Weights of a small sound classifier.
Training: adamw at rate 0.00069, batches of 128, held-out accuracy 97%.
Data: trained on short read English sentences (LibriTTS-R), 66.4 epochs.
Rows from block 2, named by matrix and row number. Rows with one number belong to one attention dimension. Each number is 128 + 24 x the weight over its row's rms, rounded and kept within 0 to 255. All counts start at 0. Numbers have three digits each. After the name is the row's rms in percent of the matrix's.
# v: attention value (model.blocks.2.attn.v.weight, 384x384), inputs 96-191
# proj: attention output (model.blocks.2.attn.proj.weight, 384x384, transposed), outputs 96-191
v.307 092:148107106123154055115141133131154124169123164111093129097118108157121120148097142103128179142141133119109092131157128097087135171148125135133141152101107147127158140132122062134163107117108125133136137139116091134127084137105164126083090115151132151132152130153148154161107121120118115150
v.308 103:162138143138151101126173133144123124167099149149117109112133098160118101150134148099116131150118145151125120145157149106129120145167127139127166147112140164113162192153080105152156134121147148152142119097110087098127135128114133133125101135144092166139142130119141117115106158121093147157
v.309 094:120121102116147092118145128135156121156135140139121136107163094147091106179132143108115113147161148148108088126141152111106131184164121145123157141121128134118160149155136112158148128138111157140143117115146108128152092132113141148092082119142094173136129143152125138124116115117092122151
v.310 112:107117124125088115114115118122135154084151118127142151145108132120147176098124094138138135119110110118124137118133109116148119112084127136102105086160141085123095105096141131082104141144133092106098141155136171148123116102112108130155166115099147104145105109145113138153168134137158107129
v.311 100:169140130096138134136140127145157117176108168146100095112141124144099085152108151107129105125119154146114103154142188144106109177153131102139157129088124162115150139163105095179169128104145163153152118103091125092128123126140166105123115138146109148143159135144149137139114146114090124131
v.312 081:123165147165129163125101162154136101072152106151135154114100163141112122066118088107122113155127134159122124108133083098127096123102173087139079086119141130102107085105153184131111117084149116129139162131114175138122135162130115118131150138126121111147131131137151082135097147124178130130
v.313 081:107098133112143135164138098125166158168154195113119142147126139152108158150120147162126118114165125109150114155121161086099144104139077129099144143118131116184169139155116149168135120180175150182144099108149084132113101122145138151141096124106110111117177137084135138123094151162121126081
v.314 090:108151148143124154104104126111120135084132108116172149141108125108176171099144139145125102101141127123134131127128128118161124088116141131102098090139169057149105089115133138110078140161130101112087133129173155162101153100117092134147168148143136101101138145123122117154135116138121117086
v.315 080:131071125086139095112112124089150093156158132128119176138120139130123129106133096123068088145140135077113100146132098139093173143183091145088140147147107099181099116162148114116066139134164109092105107114149149134178096147142115144101114106123125129160131129143146142171104078144118109135
v.316 101:177121104126115136136128104156125145196126140139118104103153128140094091185120137115108129143164145150132117138128132124132136158146129094120160152095130162112172161155114093181145134114165144158114129116137076127125101123146145128118083141159108131119138147110139158134119155123091154136
v.317 108:107115114147114121098086129108105147083123113121149136157104131094152146071096134152102117127141103124117159111139122106156105088096133160134063096160123110148102114102170149104094135110134085102110108121146130142116137097121124119147174131131143103131114102124123136117130119135166131114
v.318 089:135085099136141115164121142096140128159136142131124122073124119130094125171111115143140140119150147114100135120142151107146130211120132129133133150116125114098139159143085069124140117134124116146142155105112127135163095126113186130103119110140142116142158084153162094133103121166107126133
v.319 101:096124113148102111113091128091113122076159095117133159150128156115176137078161143131153099126110117131128130103130132122130132099094111140127080083144118082123095078081176135090107139129136078107096182131137164142095140120103115129152151123130139120154126123149104119140133088116150120136
v.320 110:151091119148150157159142165143120172119130132138131138135131122124102146139128140142127146100137146113112119077128139138158177105121092104115123113142119111126099082125186163145126137132122172101100139130157099150109088133169136078142156172089126116150131106103051151141174123121111121155
v.321 103:144136130128143122114126099153105137112138133109113087137100135084124169117144134146148144103098113159131148122151152131157129128103127116106142121131124171136168108112111113130125115129158140100074103199143117127108125153135140110147126131137152082096120136127104132097116123169132083148
v.322 116:147094131113133138163127156138119148120115154112151130119138158126102153131135123134126162108114126131115116075116131141152166134107094102123133135145137108143090109145180131135141105163119181129097130142146115171126083143161165091139137131105134145155140098099078149114167121121112142148
v.323 088:132113143152142112150118119115116136108148197138122166103141154151127148139140118113144193080121159126117163117099141109145161145099087136153145123099138126107089116099191123128119120138136145121136156137146098131143110119155159111126152133134112170132143111101108120135169111107109115163
v.324 093:153169150103088116128150120153122130126117115097152100129133122053142132146105141158119095195128145145124123159122122123110107162138145136121104112123139125135145134104101153117112117127124093143170149119085145140162177143104135142117114089137113123113120144149157134143095135116177133114
v.325 091:159079118146129128137140135112143146142145109132106119095138114143106101082140152112133157090125127141110124081104115096165145129115106160093149120086120141111147158143137114114102151131144207113110110155138093148130076128143085118134120159104128115118161125137086137118158124122130169140
v.326 112:131119134122128121171122124132147155100131143125152128126114146114111126123128130121105130096101127131127133066117126139168162150109072106116151115134114113162090118146174123116142113128123170118115149134146101131105122132163154080142131181128129133153120087111101138121159105126104103141
v.327 107:118098133130130134177113132109138160096129154132129118112165138134107133120164130107119148093104131134126134081107147115159130098134089099112138134149110092153101077113175134102113106141092155130119144117118051128111079142155164077115112135124129118162109097096085150115189085129090096152
v.328 093:146129123125154138121092112128122119099117121173104143135101133142098118114123120104113157126129140099157162082132120132158126110130135155102152151120143113127119132142144104126140114117160164133104094126144087094129081137153133080147133140120130110130134118097061155086128133134130140143
v.329 097:128132128144145124130089114122137109097094125128123142121135155120109090122132144090122154109105114116170119107142116133137105137109093128101140114140099063155113080151159122118153134105103161126167155102157082116105132136116134091116129095114139128170114129099107169092177128140111132088
v.330 092:134109108156151141132129123087119137111108137104120157130144152138097122143147149099155174130115137117132154104144117111138130138120127115125148097148140116146086103171201132145121113119106160129124142114159085126109118116135139122093128145099129151157136134126137145113163103152103128131
v.331 100:152083139127116139160094141127142146138134112109108165127150145139119119132137133109113166101119130112141152123140129100121132093102122099123136117113133078128119101137153114127137125114113171146133160131171090140114123117133154082119143143120122131175134140123100154134178119136115110154
v.332 097:104131141134125126083148116111117127150145107125166098159121067127119118148102108115107106150122119135139117164157090108082117165136162153135086134158148139156128128115099159162159120115150095146177151098126169093141175113098131144098121102151097142110117165141178136111093139154112135118
v.333 095:124157123130139113093134138124107090138137129110110082132100114131165113128111122148123140174150120131143120135138126138094095118136161135136115133125126130145175115125072126170115125123140090146144120111119186086139163146090128123126099104140106152113126165167165143128085149118143126102
v.334 090:108114130153158101126121125119127171148142183117136099130122152144132137115129117138133170062120098143120195113122157115186178108129108117128145145145141157095097158133118120168136139103146156149096103199160146137101082143138101097148142129096137117103132096116112134097105145131121122131
v.335 103:118123095168134132163128106115116146107115143127137147129133144129121146158148109114103163101145141094140118084145146136154116141106096108140149108157092095134074104132174142118150129161139154099128181105141081129099111122173163089095129137112148164139110117114089124109186083136092100127
v.336 081:127106126109133173147149157157147131097135110148070116162141131142121115068134152119136173102148133103079129095114165137194191133121118138132176117104119142127095122136112147170095128140151157162120103159132126136137078156119117140186142164114148156108134084127099151098156127109129152151
v.337 084:110149121155135120144118107120141147142147133150133144167125165147104105174122130135133190118117144102149123137157137136103121119158139099119107145141137127119135134144147124165126108131144126116119155097156158122092157138138123126121143139137129206155122127150140119126111083142126116151
v.338 098:136179131108112136129149126130111111153146112127142103121118091120175123130115095159141106200112125135076132124118128132126112131139162125118143107144151162125138144113050079121122140151176110123155077152112166116121116138120049164147094087111111112078117154131140090142084162123177133126
v.339 090:131128176114124118123143133135116086133157118111128105121119128127150157120101107173120089182093115131131116162104145118136125133132148150104108170117145171116148149104091122144125093117133109106105115159138216131138174114133104177116108136135119096062154107117138108133102122118156128127
v.340 093:101142138133111125152123144131132128116073111106128144118164141098124123131129148081148153143146153106162124127159126121093095109138115107111091096154102100160130125138129153137130109145121159112158160098133107166104160109120135118097123086119106147177136145111148128109166133133123122100
v.341 089:111144124157121085123102115103132158138151142135120130128104150121141133136081130096094137159111141102141130151144108151057142126121123120126103158170118137096158144139113117147140120173134056157157166109114145128122160124096138136099127075106125166140121118156167134114101136145140103115
v.342 090:156131146093132139146158075126141132132126131138138131116116115145142141088123130146128083148120104135128110150082166150209116148125113154117138135106113143128143134123091134100124149104161134123104084178099151145157128131150094150160114121121169088064121103134150143120125144123141115121
v.343 093:115131100138132108129089138093140171103128146122129147152110161114095151125126154106112155108142163102132172133170103153164125102137084139153124148170093095152108111149174130127129127178103128146149155088142086114105131141151179114121139108093119181180118135101122159114141111134115125121
v.344 088:136157145113103116087122101120133097145131148117137107122143105114150130154114101135113115159158124128138149156166108152095080109128123134096090107144109139144157079141141157161127130159122087130138154101098164141118141121108156104108111106144186136145130166154152159134108150116154109086
v.345 100:100099103160132119169126171102145157109126154151145146147136148128091127143159145122126149098140166116111092103131117149156156121132046098097130092148130104143098117104171147090128135159128179114108156144152082122104071116125145113100123146112146134160151120079101159132154090120071127130
v.346 111:116172120131122123091141132123134077133147125110084155107109112116154106142104109099119124160137129141148132189133140139085093122120163148158107133138110139104207154115095126153122141107142102136158130108125158115152145113108099163101110106138126128090141140147193135134091136142148137096
v.347 118:145103126109154140179139129123130155131113167128128154142153149127138135113146107165106137086114125141116134085124164112170147132137091099115139124118109106157094138126182121116122124150111157097105122146116078148111094144142164089161130145120119148150106114098066143120176126105126116151
v.348 086:084133076158137133140096139104125154138130123099134153110130168133109138171131163094128196103119112134145170139202117142096141130137109114143142112155138135083139119114126143115140104126132127168117169132155116105094149127131156137139178087094120145118112130115104130121144084148137119118
v.349 101:130081118141130129150111141105151133107111133120133161143139128147088120142146169103116135082098152125118145113130146127137145128122074125109141105143132114090103119120183135108093116146115172131123152130136105155140105139159147081129130138091132152169127111103115150110158109160104100151
v.350 098:124079127118155121155112158124130177115118142126136154151155147147101134105150113136111152104123128109141120093120149122179144131118122095133135151107139101131101141133174117112109124145095168103078144141158115143088101167182148119143150189126106122132135099112099118108139136124107144138
v.351 083:133114144121099158151131116120128103099099115124133095135115081116127145091092134128097088146125095155111080103087147144189131156105111132087107136093132158139125152152140123115138150110118123119104095173128111122131089095155120144163085173127162094100136144112147121131123182103112115128
v.352 108:114106096120135144121156114090146119121147143146147115148178121108069133125161129128117165114129104142132131107147116163112133115146085166196162111132114145123107116120121134083135134115170126144091095163156104132105121134123113151124186153134162134148154154140175151109122127097072121153
v.353 116:099093136119131139125156111121158135141143153118143131144153136088090138138150110112130152127123134135145142095138119161118147105141094145170136109115098099087152142135147078084124142122146121149076097152120078126120109135133085160125169131123149130180145082136161138137098131117064160125
v.354 108:129138134164143114140108155131105095129110138102121141108101141115175148120088141140142124130116141117130123165075154085143135125118148112056101134137188135143130138135112169145151105151098122121151170114120162150111116123126165138133093106116115108107101113138103101167137127129175107107
v.355 121:128152136128126097142126139156098125137119125106120122108102126137159126109091163145138091138132119092125124167121145105138103137120152111073097132156149142166119129127110179165137096153087133110156146109117153129112134131113167080123077146158093119072122154100061108136123149162193124106
v.356 086:107108132141119135131152128120175170127162115171121107134133108097104136108134145088115151119121113159136134085160126113133156125124105121138168107114115111136142135102154135093119097123145111136133070132106118131111120098138123160143139138113140163171101165159200153114132121067077129160
v.357 085:118109107125110113113138085117142160093159100107125147139143136131115136121130134110107100138142145117123133076155129124109163140123112123140159133132101114111167105108145138076162123077114088114120106145113136121136118132121119164160071130140146147177139119149131113111142116101107151117
v.358 123:122150160143125136149095137146103110127105131134117113101108121139171122093095130119141115108142105106112119138095142090137126135126149083081109135136141137150112123120105157178126092137095136115146155125115164141117134110127156107137083140135119128083121145106087102134135160160196095104
v.359 120:136103097116145113106142099123169135138154142123130137155139128132093133137159114124135134122117149149143141106142116152113143103137098129185141124115103123118143145142154124101108150117168146154108109145143104104127120134140124157108184132112164162161154137144170142118108102114049138144
v.360 088:122121122154138131118168098142162131141122166106114121139140149121089115114135137102131138122119105149111130114180098178126141168121116121132127112117118134080120135153126119119119094121139124127145124150121084100111120120102098163153127179124132170140167118144183098145127070112084124158
v.361 084:152137132161170095152129146107069137069140166104172144113147123122129132147113135109147149119127147136129098149120110084126155120149136161151068111166149105134148119148128100167148128156103159124119151115146120169105119109122136116081123115159070077118093133107102105157124123135128158076
v.362 122:140139133112107099118108168129101139127110122142121124108098119125167111112100143125133110142159127121132133154103155107154111161116137103089104127140133139139135123140116147151113092134098147097140161122132165155112131113116151098132050128144100121064100154108084097139105108141179098102
v.363 098:147134121140117146168121116149104093104104095129156104117098156175164121125124125148122089161136142103133127143107149121126099113095163133112104120161174115155128134151108111159137133177096141125148153125135120165127110097128136099137096125171099116109100126097083077135141175159169129101
v.364 083:137090116136113152115090123115112137073111124089150090084156137105126180139078149094110112139111110154127140085137146088106150088122092128098138086102123114146178126090142077106101101131129144143076122137090123152118132146128125137129111126143129126169101102139150163107159123096093122110
v.365 114:134090123114154138119165117096173135148152131133133132159174140120115124137154126121116125130117141140143123098148101144119133120130100136170146114105125132100134127125121119094137146116169133133128067130119098127139111126145098149104185140127165136172166135142154130129120100098059160162
v.366 081:162107126134131118121153104121163123118169107127145125128166110151159121134130160089145171114112150156096175113123151091126128097134110111145122121120103086128147154135123133112162120125156084138139100173103115087164113093104107156136101172153145140181132141119132145143088133119125148119
v.367 111:116102102128151169097145103091164143110164132112138110143164113095107130150171129150128156115130127132126156111162113171108138101126070143160158125112096118113140120135128098092128154102176125136116096151153099114135136142127110171122189137119157158172161107166165125112127132097063137161
v.368 114:128142139136126140132125162163116109121095124159149112115091126148143131123112137157136117139156130113128138142095150115144115145120151109087096153161146123149123125121103125160128117155110112115159170109120150159126125141112142097126085124124099132083109158105088107150128155132210111084
v.369 107:133089132136134113105148109091161152120165127123120126149150130140092130136137133118111168133107125121119124115130101140097128104143112145152147092098113123100121124148155139102123141124155150144107086134137084095140141113110103153134190144117153145168153120146172155102111103108055118145
v.370 120:121131134112131107143113161130108129133101135122141119125099119140154104126106126140117088119115097105116126137097143084160124151158133110066083168180144135143108129141127119162123122144119150116147175104110139127120132110130139096135077116125102128080101143122095100133111141185176128084
v.371 085:077160093141144130149102130123123140126093138111141124131120103134161122156098139118129109111161151111142147149128145129146130126110165103100099122119135116139151124139147120133111123164154147148123157079103145142110133128113140114121112116095108075128066146106120156143135125143162128086
v.372 109:114155133129110130125126151170121118135088131112163134131130107156138123132138140139140140109165140080132112148095156113141097125123160120067098141136149141170116155148110147159111112147108164130138170113097151141105138156121159095111119119098118095086117153111082100157161127151199119086
v.373 086:141122172116135146149106160143110074118101128158111118093124115169195137121127113146140123117157143117145159137104122114141103115137149113110105115146147123142108144131155135145139126153097133140144158114151166149158102135136127101107081148137079100094111143098050080157141121178163129097
v.374 107:127145107131108153112132170155125097125124130132161116116111120146169149135124130143162116155165121109130115149107149095130113134119177115095098156134156142147115156119134150179143143137115123119166164093136154136114139155137137124124080105133129110099095123109112113143115133149183114109
proj.307 100:130088126144135085090110163121111092137112125153128126123152109142115147132110117149148152142136123080113192127156143139113184145107122138093126142162092123114142126099111120133144108100143158106115091109102121155184132149108122052123083149116140132132087110120157122137090134062116209137
proj.308 113:134093113160137093093102156108119117136132132130122093127129114162127130130127108142153170131153110090134187138146139159109153142110122138071136119144106125127149133104111130125137112104129140136110108121090125160196137136098093094116102141104126129121070122125132134132126118065106150137
proj.309 097:121098115151139110083101157138124121136125119145133132138147105145112151139110103151147147135139118073126178119157141127113181139119115146092129119133081141113137118107107122137133104086122157104123099125106123161191135143111118070124108151099135132126097114127169125128107121065110212147
proj.310 123:115173149091098156154166098132134156126135115109125147116124142097126121133141150107091086132120145162129077108117121108158115100141136133197138142106149125135115120133138127132115143151130110133139136127155139107058136118158170151144170103143150133129188140149121133125135146184142104112
proj.311 104:144083117162145110094101151128133092132115150128138090130128125162121120118121104139155184131168107092135179136152127160095147142104133144084135103144108123119163149140100133111139116105135136137102102099110134161196145133099077113119103130128112130125096137116130134133137105084106162137
proj.312 085:142159110124094144157139111131116159126151104114118098120103149119132100109132133108149107121129119158145100107092123143175093106132137123129109110152177119135080107131148139115130133149131132157152167170123144113069145132128112180127160080127104117119145173103090131117150138157150046109
proj.313 080:125084109097131084123073129137148092149108114150145163125072156144125156142102102149143122111120137151111111135143149134083088156109136129130070077124143136122148165125157130107131169123101102118127113135132096091157114084091147115153135124133104129141100119168100128147140115104129161167
proj.314 100:113168136118099163164144095134133135108145114117119150138127127106134123137128148106101101126088146174140087115093128113124093106142129109149111119116163120131098134135157123121106145165128112139156153145151119103046104092173166177131158104142139117136162126134115126127140131191145084110
proj.315 082:124114163135107120110123158126105149121158123167178147115148138111113127146144088137125129147121169123096147114153107104176140140120113139142162196122109142102082127094131128138166120087147142115125068127125153153112117132120149093103105124136112132138154163098161164144156175142132175160
proj.316 090:132088114156160105111091154143156080126106138146133125146116133158133132099095100148155167112153112090149162153143129142083134165106129130091109073160109127131164156148114121111129129099127139120108113118123119149200107130101087120132113150129126119148095120137117122136116098077106176135
proj.317 100:136174144088098152158161098128127164129151117115130145109128133096121129141153154113101076130122148165129084121111125097164121093142136132193148170110141128127109100108143132138123152156125097117134137144151149117064142127148159137145160110140150136123179147147123140125142146177145090116
proj.318 100:130089119143132094101105162120110139145127141149151105133145141147112136141135100157147150127165120086130185127163122134134179149104119148104142153151100131118126105102128127135165102105130140136098083109118135134191147145092105066118093141132109137144095142110155147130119120073117179157
proj.319 100:127174143095111158153177101125136160128135100110115131102130120097124111140137165102096092137107147163115090117121129119167126086151141123178147151115150128131118109127138130128126144149149108129147152138150142107067142134155154141145157107130137139114181143134128136120134170177145087111
proj.320 110:139185118110094129120131161138110107139086129129136119117150122109132155128105112140140114120083125073143159124092123116116132150129154128110134154137139140123134145132099133170121124109114119113142146128137098145153113109084131136108149137171171140182080136132121124125127137080153128131
proj.321 102:185104150169133125129147118154122083150185117133127186156151091135165149096142113151142112136138150136134158158132140110131169126149124126146110118160117115155135117151132134124128114176108172114136140157125124123100157151187169118157175132108165082164149154056148141124136128131115139118
proj.322 121:128196113116100139132109162137118109139090121140137116132155124105121163131099107147136118113094128077152149123091121115117130153126156120132127153133137137129148134141099128165127133120109129114138150127124088138150115110091131143102153125169169133190092129139127137123124125095158126140
proj.323 086:136179090110101108134136128135123098106072149119132143120128120117129150146105111132133139112091123096106145133122142128125147145120143118079121191113110140123119144119108135145133168120095101093170115130165123169150126115125118155109112127149132136148072116168114120130127140081123119133
proj.324 088:119082156113166151173096121110143129140155134147117167110108145149122112101131176136121110136170118196110074140136130117142110143110119128139116081111095121135157111103185113107158173187137139167120116126123100113140110131153130130143097144138121103113160083152138155142119173160118145118
proj.325 084:108161120155093136079113128150119141132101127119116095134160132099099158158143105123148152135095135075141176130128124119107133143144143138142128163177144131145133127190062140153126116069130132062139114145120161113135135139087128117113163131143154158181102144135126115128141100112130148136
proj.326 119:137190110106077134138113157133109107136089117131137120123150122117132152123097108143125103117096125081152124120096115114117128152135140129116132156110142139126135132127112122169120125129116117121121150132141088139149111116092127145129149132175163131184096126132125131123135114080159109138
proj.327 113:147191110102090122132129149133111123139094127135126146118157119093129165136109113147121097127104122076141154123099117108118145148132137131126140163100139144126144137125101134170106120124125117117121155139133105140134118122104113138127168121169159133175099123165124127115136119088158119140
proj.328 088:145126119164097136064118134117108165144106121140125136131163119077116149146124125131145146118105124103114160136119135152119148137138132149127127154161191131132159126185078142171123133062123161080147127113123165116147150155122141106140173150125167153147120150124157129128167094107120152128
proj.329 066:160202109101085146110138123101104110130142115107135119111118148112147101143120148131120093107108135081141133112113119150119136143120120138140147186093159137089108138091119129171108143112100086163102149118137121143186137111107110137130135127174137150132144137168126108130136078109139121155
proj.330 080:146185088109096123122135125119114108105137112113130142127116130117153111153130136135117132092104127074124124124119121147127154136119140121117135166107157133118110124098118137166112156120102103140134144112124107166165128106122099154105120116167132134120124131154107128128136071089131103153
proj.331 090:130191066094109123110105112115084135117082127130135138122117135109118126160104135126124128091111124082107118125124122147114127136120149128122132181112142123132135124106120146150146180111094080148127134126133117152169122101097099152126119135164142167137085128200116134139123095087124117130
proj.332 090:120106142132148130126132114131134144114191130133109120123079156154165089095152148135111111111163121205130091137137117140140101111118101139129128081129101121116123117111151127113127136150136133162107133123118124131131130147175126138146096127104099112066196118097108137136134112161110118117
proj.333 090:130087145154159127116144102111132163121190116130125116135106144140142090122155142125123121134185130216141119127162118140143102102127104133148124073139116112116135103123164117100132136138139159154101122144122139118123154143180133121149127123099113118081180130120146140131127117177118131114
proj.334 082:156146131165107114104124112158123115117157104140133151161156103136135128128111092158136132103134170100143192139129146113119159114141144120104093171160150138139116117172110123111151140124099149089123150155116159155110147125142149155124139129114132104139129159096112112115119101083137095108
proj.335 096:155191125104075128121150142125116119126129103127129133103142117125148145125108113145119085124127135066139141118098103122112151133131128132121134156076145138113139140115115128174100115105124113129127143130150110150137130125100115147136164121151147135124107148157116130118138099081153114135
proj.336 079:094112134139113132088122136127161136128094135139116085154169120118103150146134079132146151131077151089112208132131139116121152126127139121123120181172135130137113127171084137118136106087142136046152127128127170118098104119099134136102169135153128148134082126098098110128143134107130124128
proj.337 081:156172129142114121111151122137100101117154082138144126123119134153148112102114107125118120100112147120128137127108114159105160127134119106091115157122165131099086133114155129118083146122129111150137135125112117149130138119097068168105113118112081115066113135135080120113125085088145070125
proj.338 090:119053156165156123142117129134178145137118134146126125133152136143132135119154135130132145155146131160119128153146136118128134127142105130145117105147114126171140123176137130117142094149165164111131118139111142098119135161156141087146129134093113098123157125078145141131133162177111149127
proj.339 076:096045154141164111161110105116150134138118126150114150125142107155120150104134132146128157145143117203112110160118119111123126124139128124119092069123113126179165123163162119109157120174134152131143127140105109101107129160173137118133113157096109102122134110103134145139129195141100134102
proj.340 079:114163087080121121135131112126080111094143115104134128095098145134160095146121144143112113095144118127112082126113115130114135122089123127114151165072155139113114129093150123129126161132086065164125138128125117168163125096102089168127106114148090139089110101212093122139105131115127092138
proj.341 087:130146149132158108149161131149098143115181086138132106123107129171148100103138117133108095127153140144120112130124117143135140105112107122113129122101129124106123125100148119102113128150120120155124144124121100138096115108103105170125116128127072103054140138148083126116109123122141105106
proj.342 080:113058168134132136128125136113189126157088154151126136142158115117100158105133119130139135154114121131119159153141147092133153161132130130162115090141124123153142128175134120122157121115155164103144109129111127104103124158115159082127165146107158120170116103071130119132116178122111171119
proj.343 077:164195123108103124119150131138120115113165108125139130103120131128143107131115122140117096107148144096131136119110116143124119129117123118123131167080139141086136136092130127138126134122113103148127133123158112160140125101090101157122133116166119143100121135173087135123135095089163108143
proj.344 084:140093168130156121138148125126122108122221093126127157104114123157160109080148134145116080151182139208149103127139114126124094109125113139139117087095117108103145129105167107108138116168132162150099152133124115142109145135193119125137123135112120093086208140120135154128126143156126128119
proj.345 106:155186120103085126126142160135113114138081122135137125119154093122136158135099092143119107134076130065122136135094117117106173143133133125119129179085134145115129150129099129178098108129130102115137140115129116149127127124086111135128157121154147136149087123132110134114134134061158108146
proj.346 112:131066141154164121119153095127135160119167129126121121127109118160123095136160139116126152141164127176106106132158132132136133101129110126132141110126122118123109121121161126091139119140142122147123107132121164130091158148153132110141111119091087120066154132125116119125127140156099133121
proj.347 125:132196121125108135128127154135108113131088120135146121119163124101122150129096109146134118126102129091158165119110130109114131155127147116130122140130145128131145129154106129147142128111114147120130137149141096135146115095094141131102161128173167133204091127138137131121113132103155136132
proj.348 083:140181113142120124131154122144106110116187098133135122128109118150141098125121126143119096099142140123155122117119116134100139137124113101089128157094153133087109119095154116106118128145119106159120150138141120160105122107091112181131123108126081120079146139146085122114116086100150080120
proj.349 099:145208101115100132123139140144110120125112104140130121134146104125126154141109107143119117113101140064123148119105115114120139136123146118114133171104146142115133138110106138153127131110111109123141146123137110147130117109082107157095151125158138143148085141179102117113122106069150111136
proj.350 097:130198108144085128119131151145099108113087116122137122146152114107132144142106084147138142111075133071146178133119127123098142154129151120121123182135143140123110131146093135146123126095127114101152146125135113135146115099085124140115158130168149135179087141129123114118135112085146116138
proj.351 081:119078130136124140097097130099157138164079121127127131127169132097099145126139123124145146144120112128123154134135135114131144163142135138196120102152128116164163121165118141146132122098145147114128108138115144092143115153123155068114164150128165141182109123117155132130135147129111173138
proj.352 104:102100128187179139099112142131125139141118131124134091124122088164151137188147111118155179128126126123080185097142166125132127148132120108089155166115117129095131130128137136107143123082129102139116135119126188110131138129115130134105095131078090159099114134127123110130134164135115126130
proj.353 128:125109119178169144088130141128129150133108138129119090129115071149132139201154117112145162127121120095061183115150167104140152135129139115093170178107124116095129125118127150106129119096130084142112152130133207115133147135111110117103100119062118144096096130134120098121139153116112126125
proj.354 100:136153161061103121154160097135143109114157109122132158124130172103105105052116155135102084129154143144180071147126084119121100115132128154167092090141130139159114137147127109132125128158128154124133109124134063150127119114151146121145143150187144109149172137139127143125124093132127144130
proj.355 125:143150121083082122148114115125127119132144116121126177120135192090112117064100135147108082116134137162200076146113092148120115112126127149190100096142128125145126124127137113147134142166133153136130113139125069140119111129133129143150158123188148102148154119142123153131127083135142123138
proj.356 078:077153128149150097116131144117140117128091110142124095104158110122183154106126078152132167156115118099118146106140142132109155199121110104107127148125127109133137142115088136121133117105125119115153168124149183131109085132090121130069131146057148140131114111128142102115137103078121155106
proj.357 081:104194128151127127113145138114131094145111153130117129155169111135174146119136100114117174153082110067110101139111120127091139187131128111104103132160123112155126134166113153157127109099137122112170127103116139119117090156139126127094169146087141121122134141083159106121153122094124136105
proj.358 121:150145136072082116158144113130134122123149116131127182122146171099120134068095136149109073129127133156188075138110095149125126115122121143191098094140131128153126129126130111148126134159127158124147109139134068138121116137141140131155163126180156109145147114138139151128128085124144134137
proj.359 127:113108114189169138107118143120115155129118139126130073133112078158139127193154121106152188122125122100072182110145165112143135141126131108072157168115123122106133124126140149108133124098120096140118146120126189115131148131116115134098091122072102146098100132120121105130133160130121123123
proj.360 085:124170116160115108105127155134123158138090102147117101139153108146160168163148077142124166139097124073088139128121141128150170184106124096123148163112119101119142099113137135139120116081126083119157166137184185101109098151120116117063164114104136132117102124102135102110143126106132140123
proj.361 074:169122125105121152104112118121145102142151157117129110145098124137066098157127159113122113120136140143113100145114099136121105055163159129138137165180143144136114127134155138152121104198121159177087113124109085157172153077118106113128067121148149111163119148101110166123137149182121124140
proj.362 123:153155131068074107149154116127131114121131120124125168115141167089110125064103140151093080133116129142177072142111093140119130117122133149177098093135129132148125124126127112150125135158125156127143117129131060141126105135139131128156160131182151108155145119126138160125117089110139134130
proj.363 086:156097138082111147140106108126099142116163139134123138116094141103093105142099154124111086113153138134133099146125121143153075060123150149164122114139132126132173116139143115124129139163118166139091103128130087140137132126147120129186120115201147121128132133177115138134112116196143109139
proj.364 085:118121158129164159123136122124158057138125153121135147169117105135121110090149160111148131152121112124110123104113111118058115163146134141093117111147121144135084184127109143138109094159140176132098113107112113140149095099119194132096105152069168116143143135138150128111139153130111183112
proj.365 125:113096125181176140101106147121123151132117147128130082134113076165136124208153118106149174125129125101069176120145165117138127134126137112076162163120128123106141128127134147112137126099125100128114135119133188114140155131115111127111093126072104152100095129119117107129131180135113126119
proj.366 068:082146154142143099091124127103128156096117158130133052071119081131163172163109094133139120149109111097095137127118140158142119144149137107084133140129129121143130127138098118145104123142123176077154108134179155156144089119060110142082134146088135150143119131100111118130104112131094129121
proj.367 099:110096117181176125109105151131120146136113142125128082122116090162151139192147115122154181128119123110077193106133165125141122153121123100071147148115111123120135140130129144113121124089127108128118126120138186122136135138112124128103100128076101142107095124109116108128130169132122124123
proj.368 114:132148152078087124156138112133134104132147119129140173134140184104115114068099142134107091132141140153186076147114092136107118125128118154175090082127121138153114143147135103139142138154141159123144106119113060137122118116145145134169168128191144112150184141144132148134115091139143131133
proj.369 097:120113118174173131099105145128114146136114144135126080126129074155153149186154102119148164131124121103076166110135159135151128142135125103073158164117128128107139125108128140114136132086120100119117140119131199112139135128121107134110101135057114155101102132132117118122127165119120115131
proj.370 121:151163129069079115150151111134133122130132108130124181122145168090118136067112127154097079140124134131173084144118100132126149118126126144200113121124136135152121124120116112156128132149135138127146132136141090137119117137135136118159173126176171111154167123141140151124130080111137135137
proj.371 078:130156153109139135148157114125165093122142107122145163160140178105100092056155153131119129124171143157177113133147095096088127130142116159137102120146142133144089137135119124094151110162143140151136129122084093171111133132154156129118118154134119113158179145132138141131125097132117127124
proj.372 107:125124128096093137142110101127140111135169108114129160113132196105098099073101147137110095111148144181191107130122097137110108102125113161181097078149126124142123136154135106120150139158134155145123110134101068142112114116149147147159147118195130104133180133143135163139136089167128136136
proj.373 077:139118134102100154153094120120111123126171121125116161161125136118086116107085148123123096121134157177159088136113113136121111064129135148149098122151141128153128125150159116128142127157123157130123086144116084139125147138130132140175141114183138102145145123150111153134126122181126097135
proj.374 107:136127139089095129152126113143131102128154117126128154117132172109096096071116154129117099116139151139193077147104101141108108102119124163169089085151114135143122135146132110131131138173120164127130102125124050149116105122141144134162157138202125110139162129143130149137113103155131137136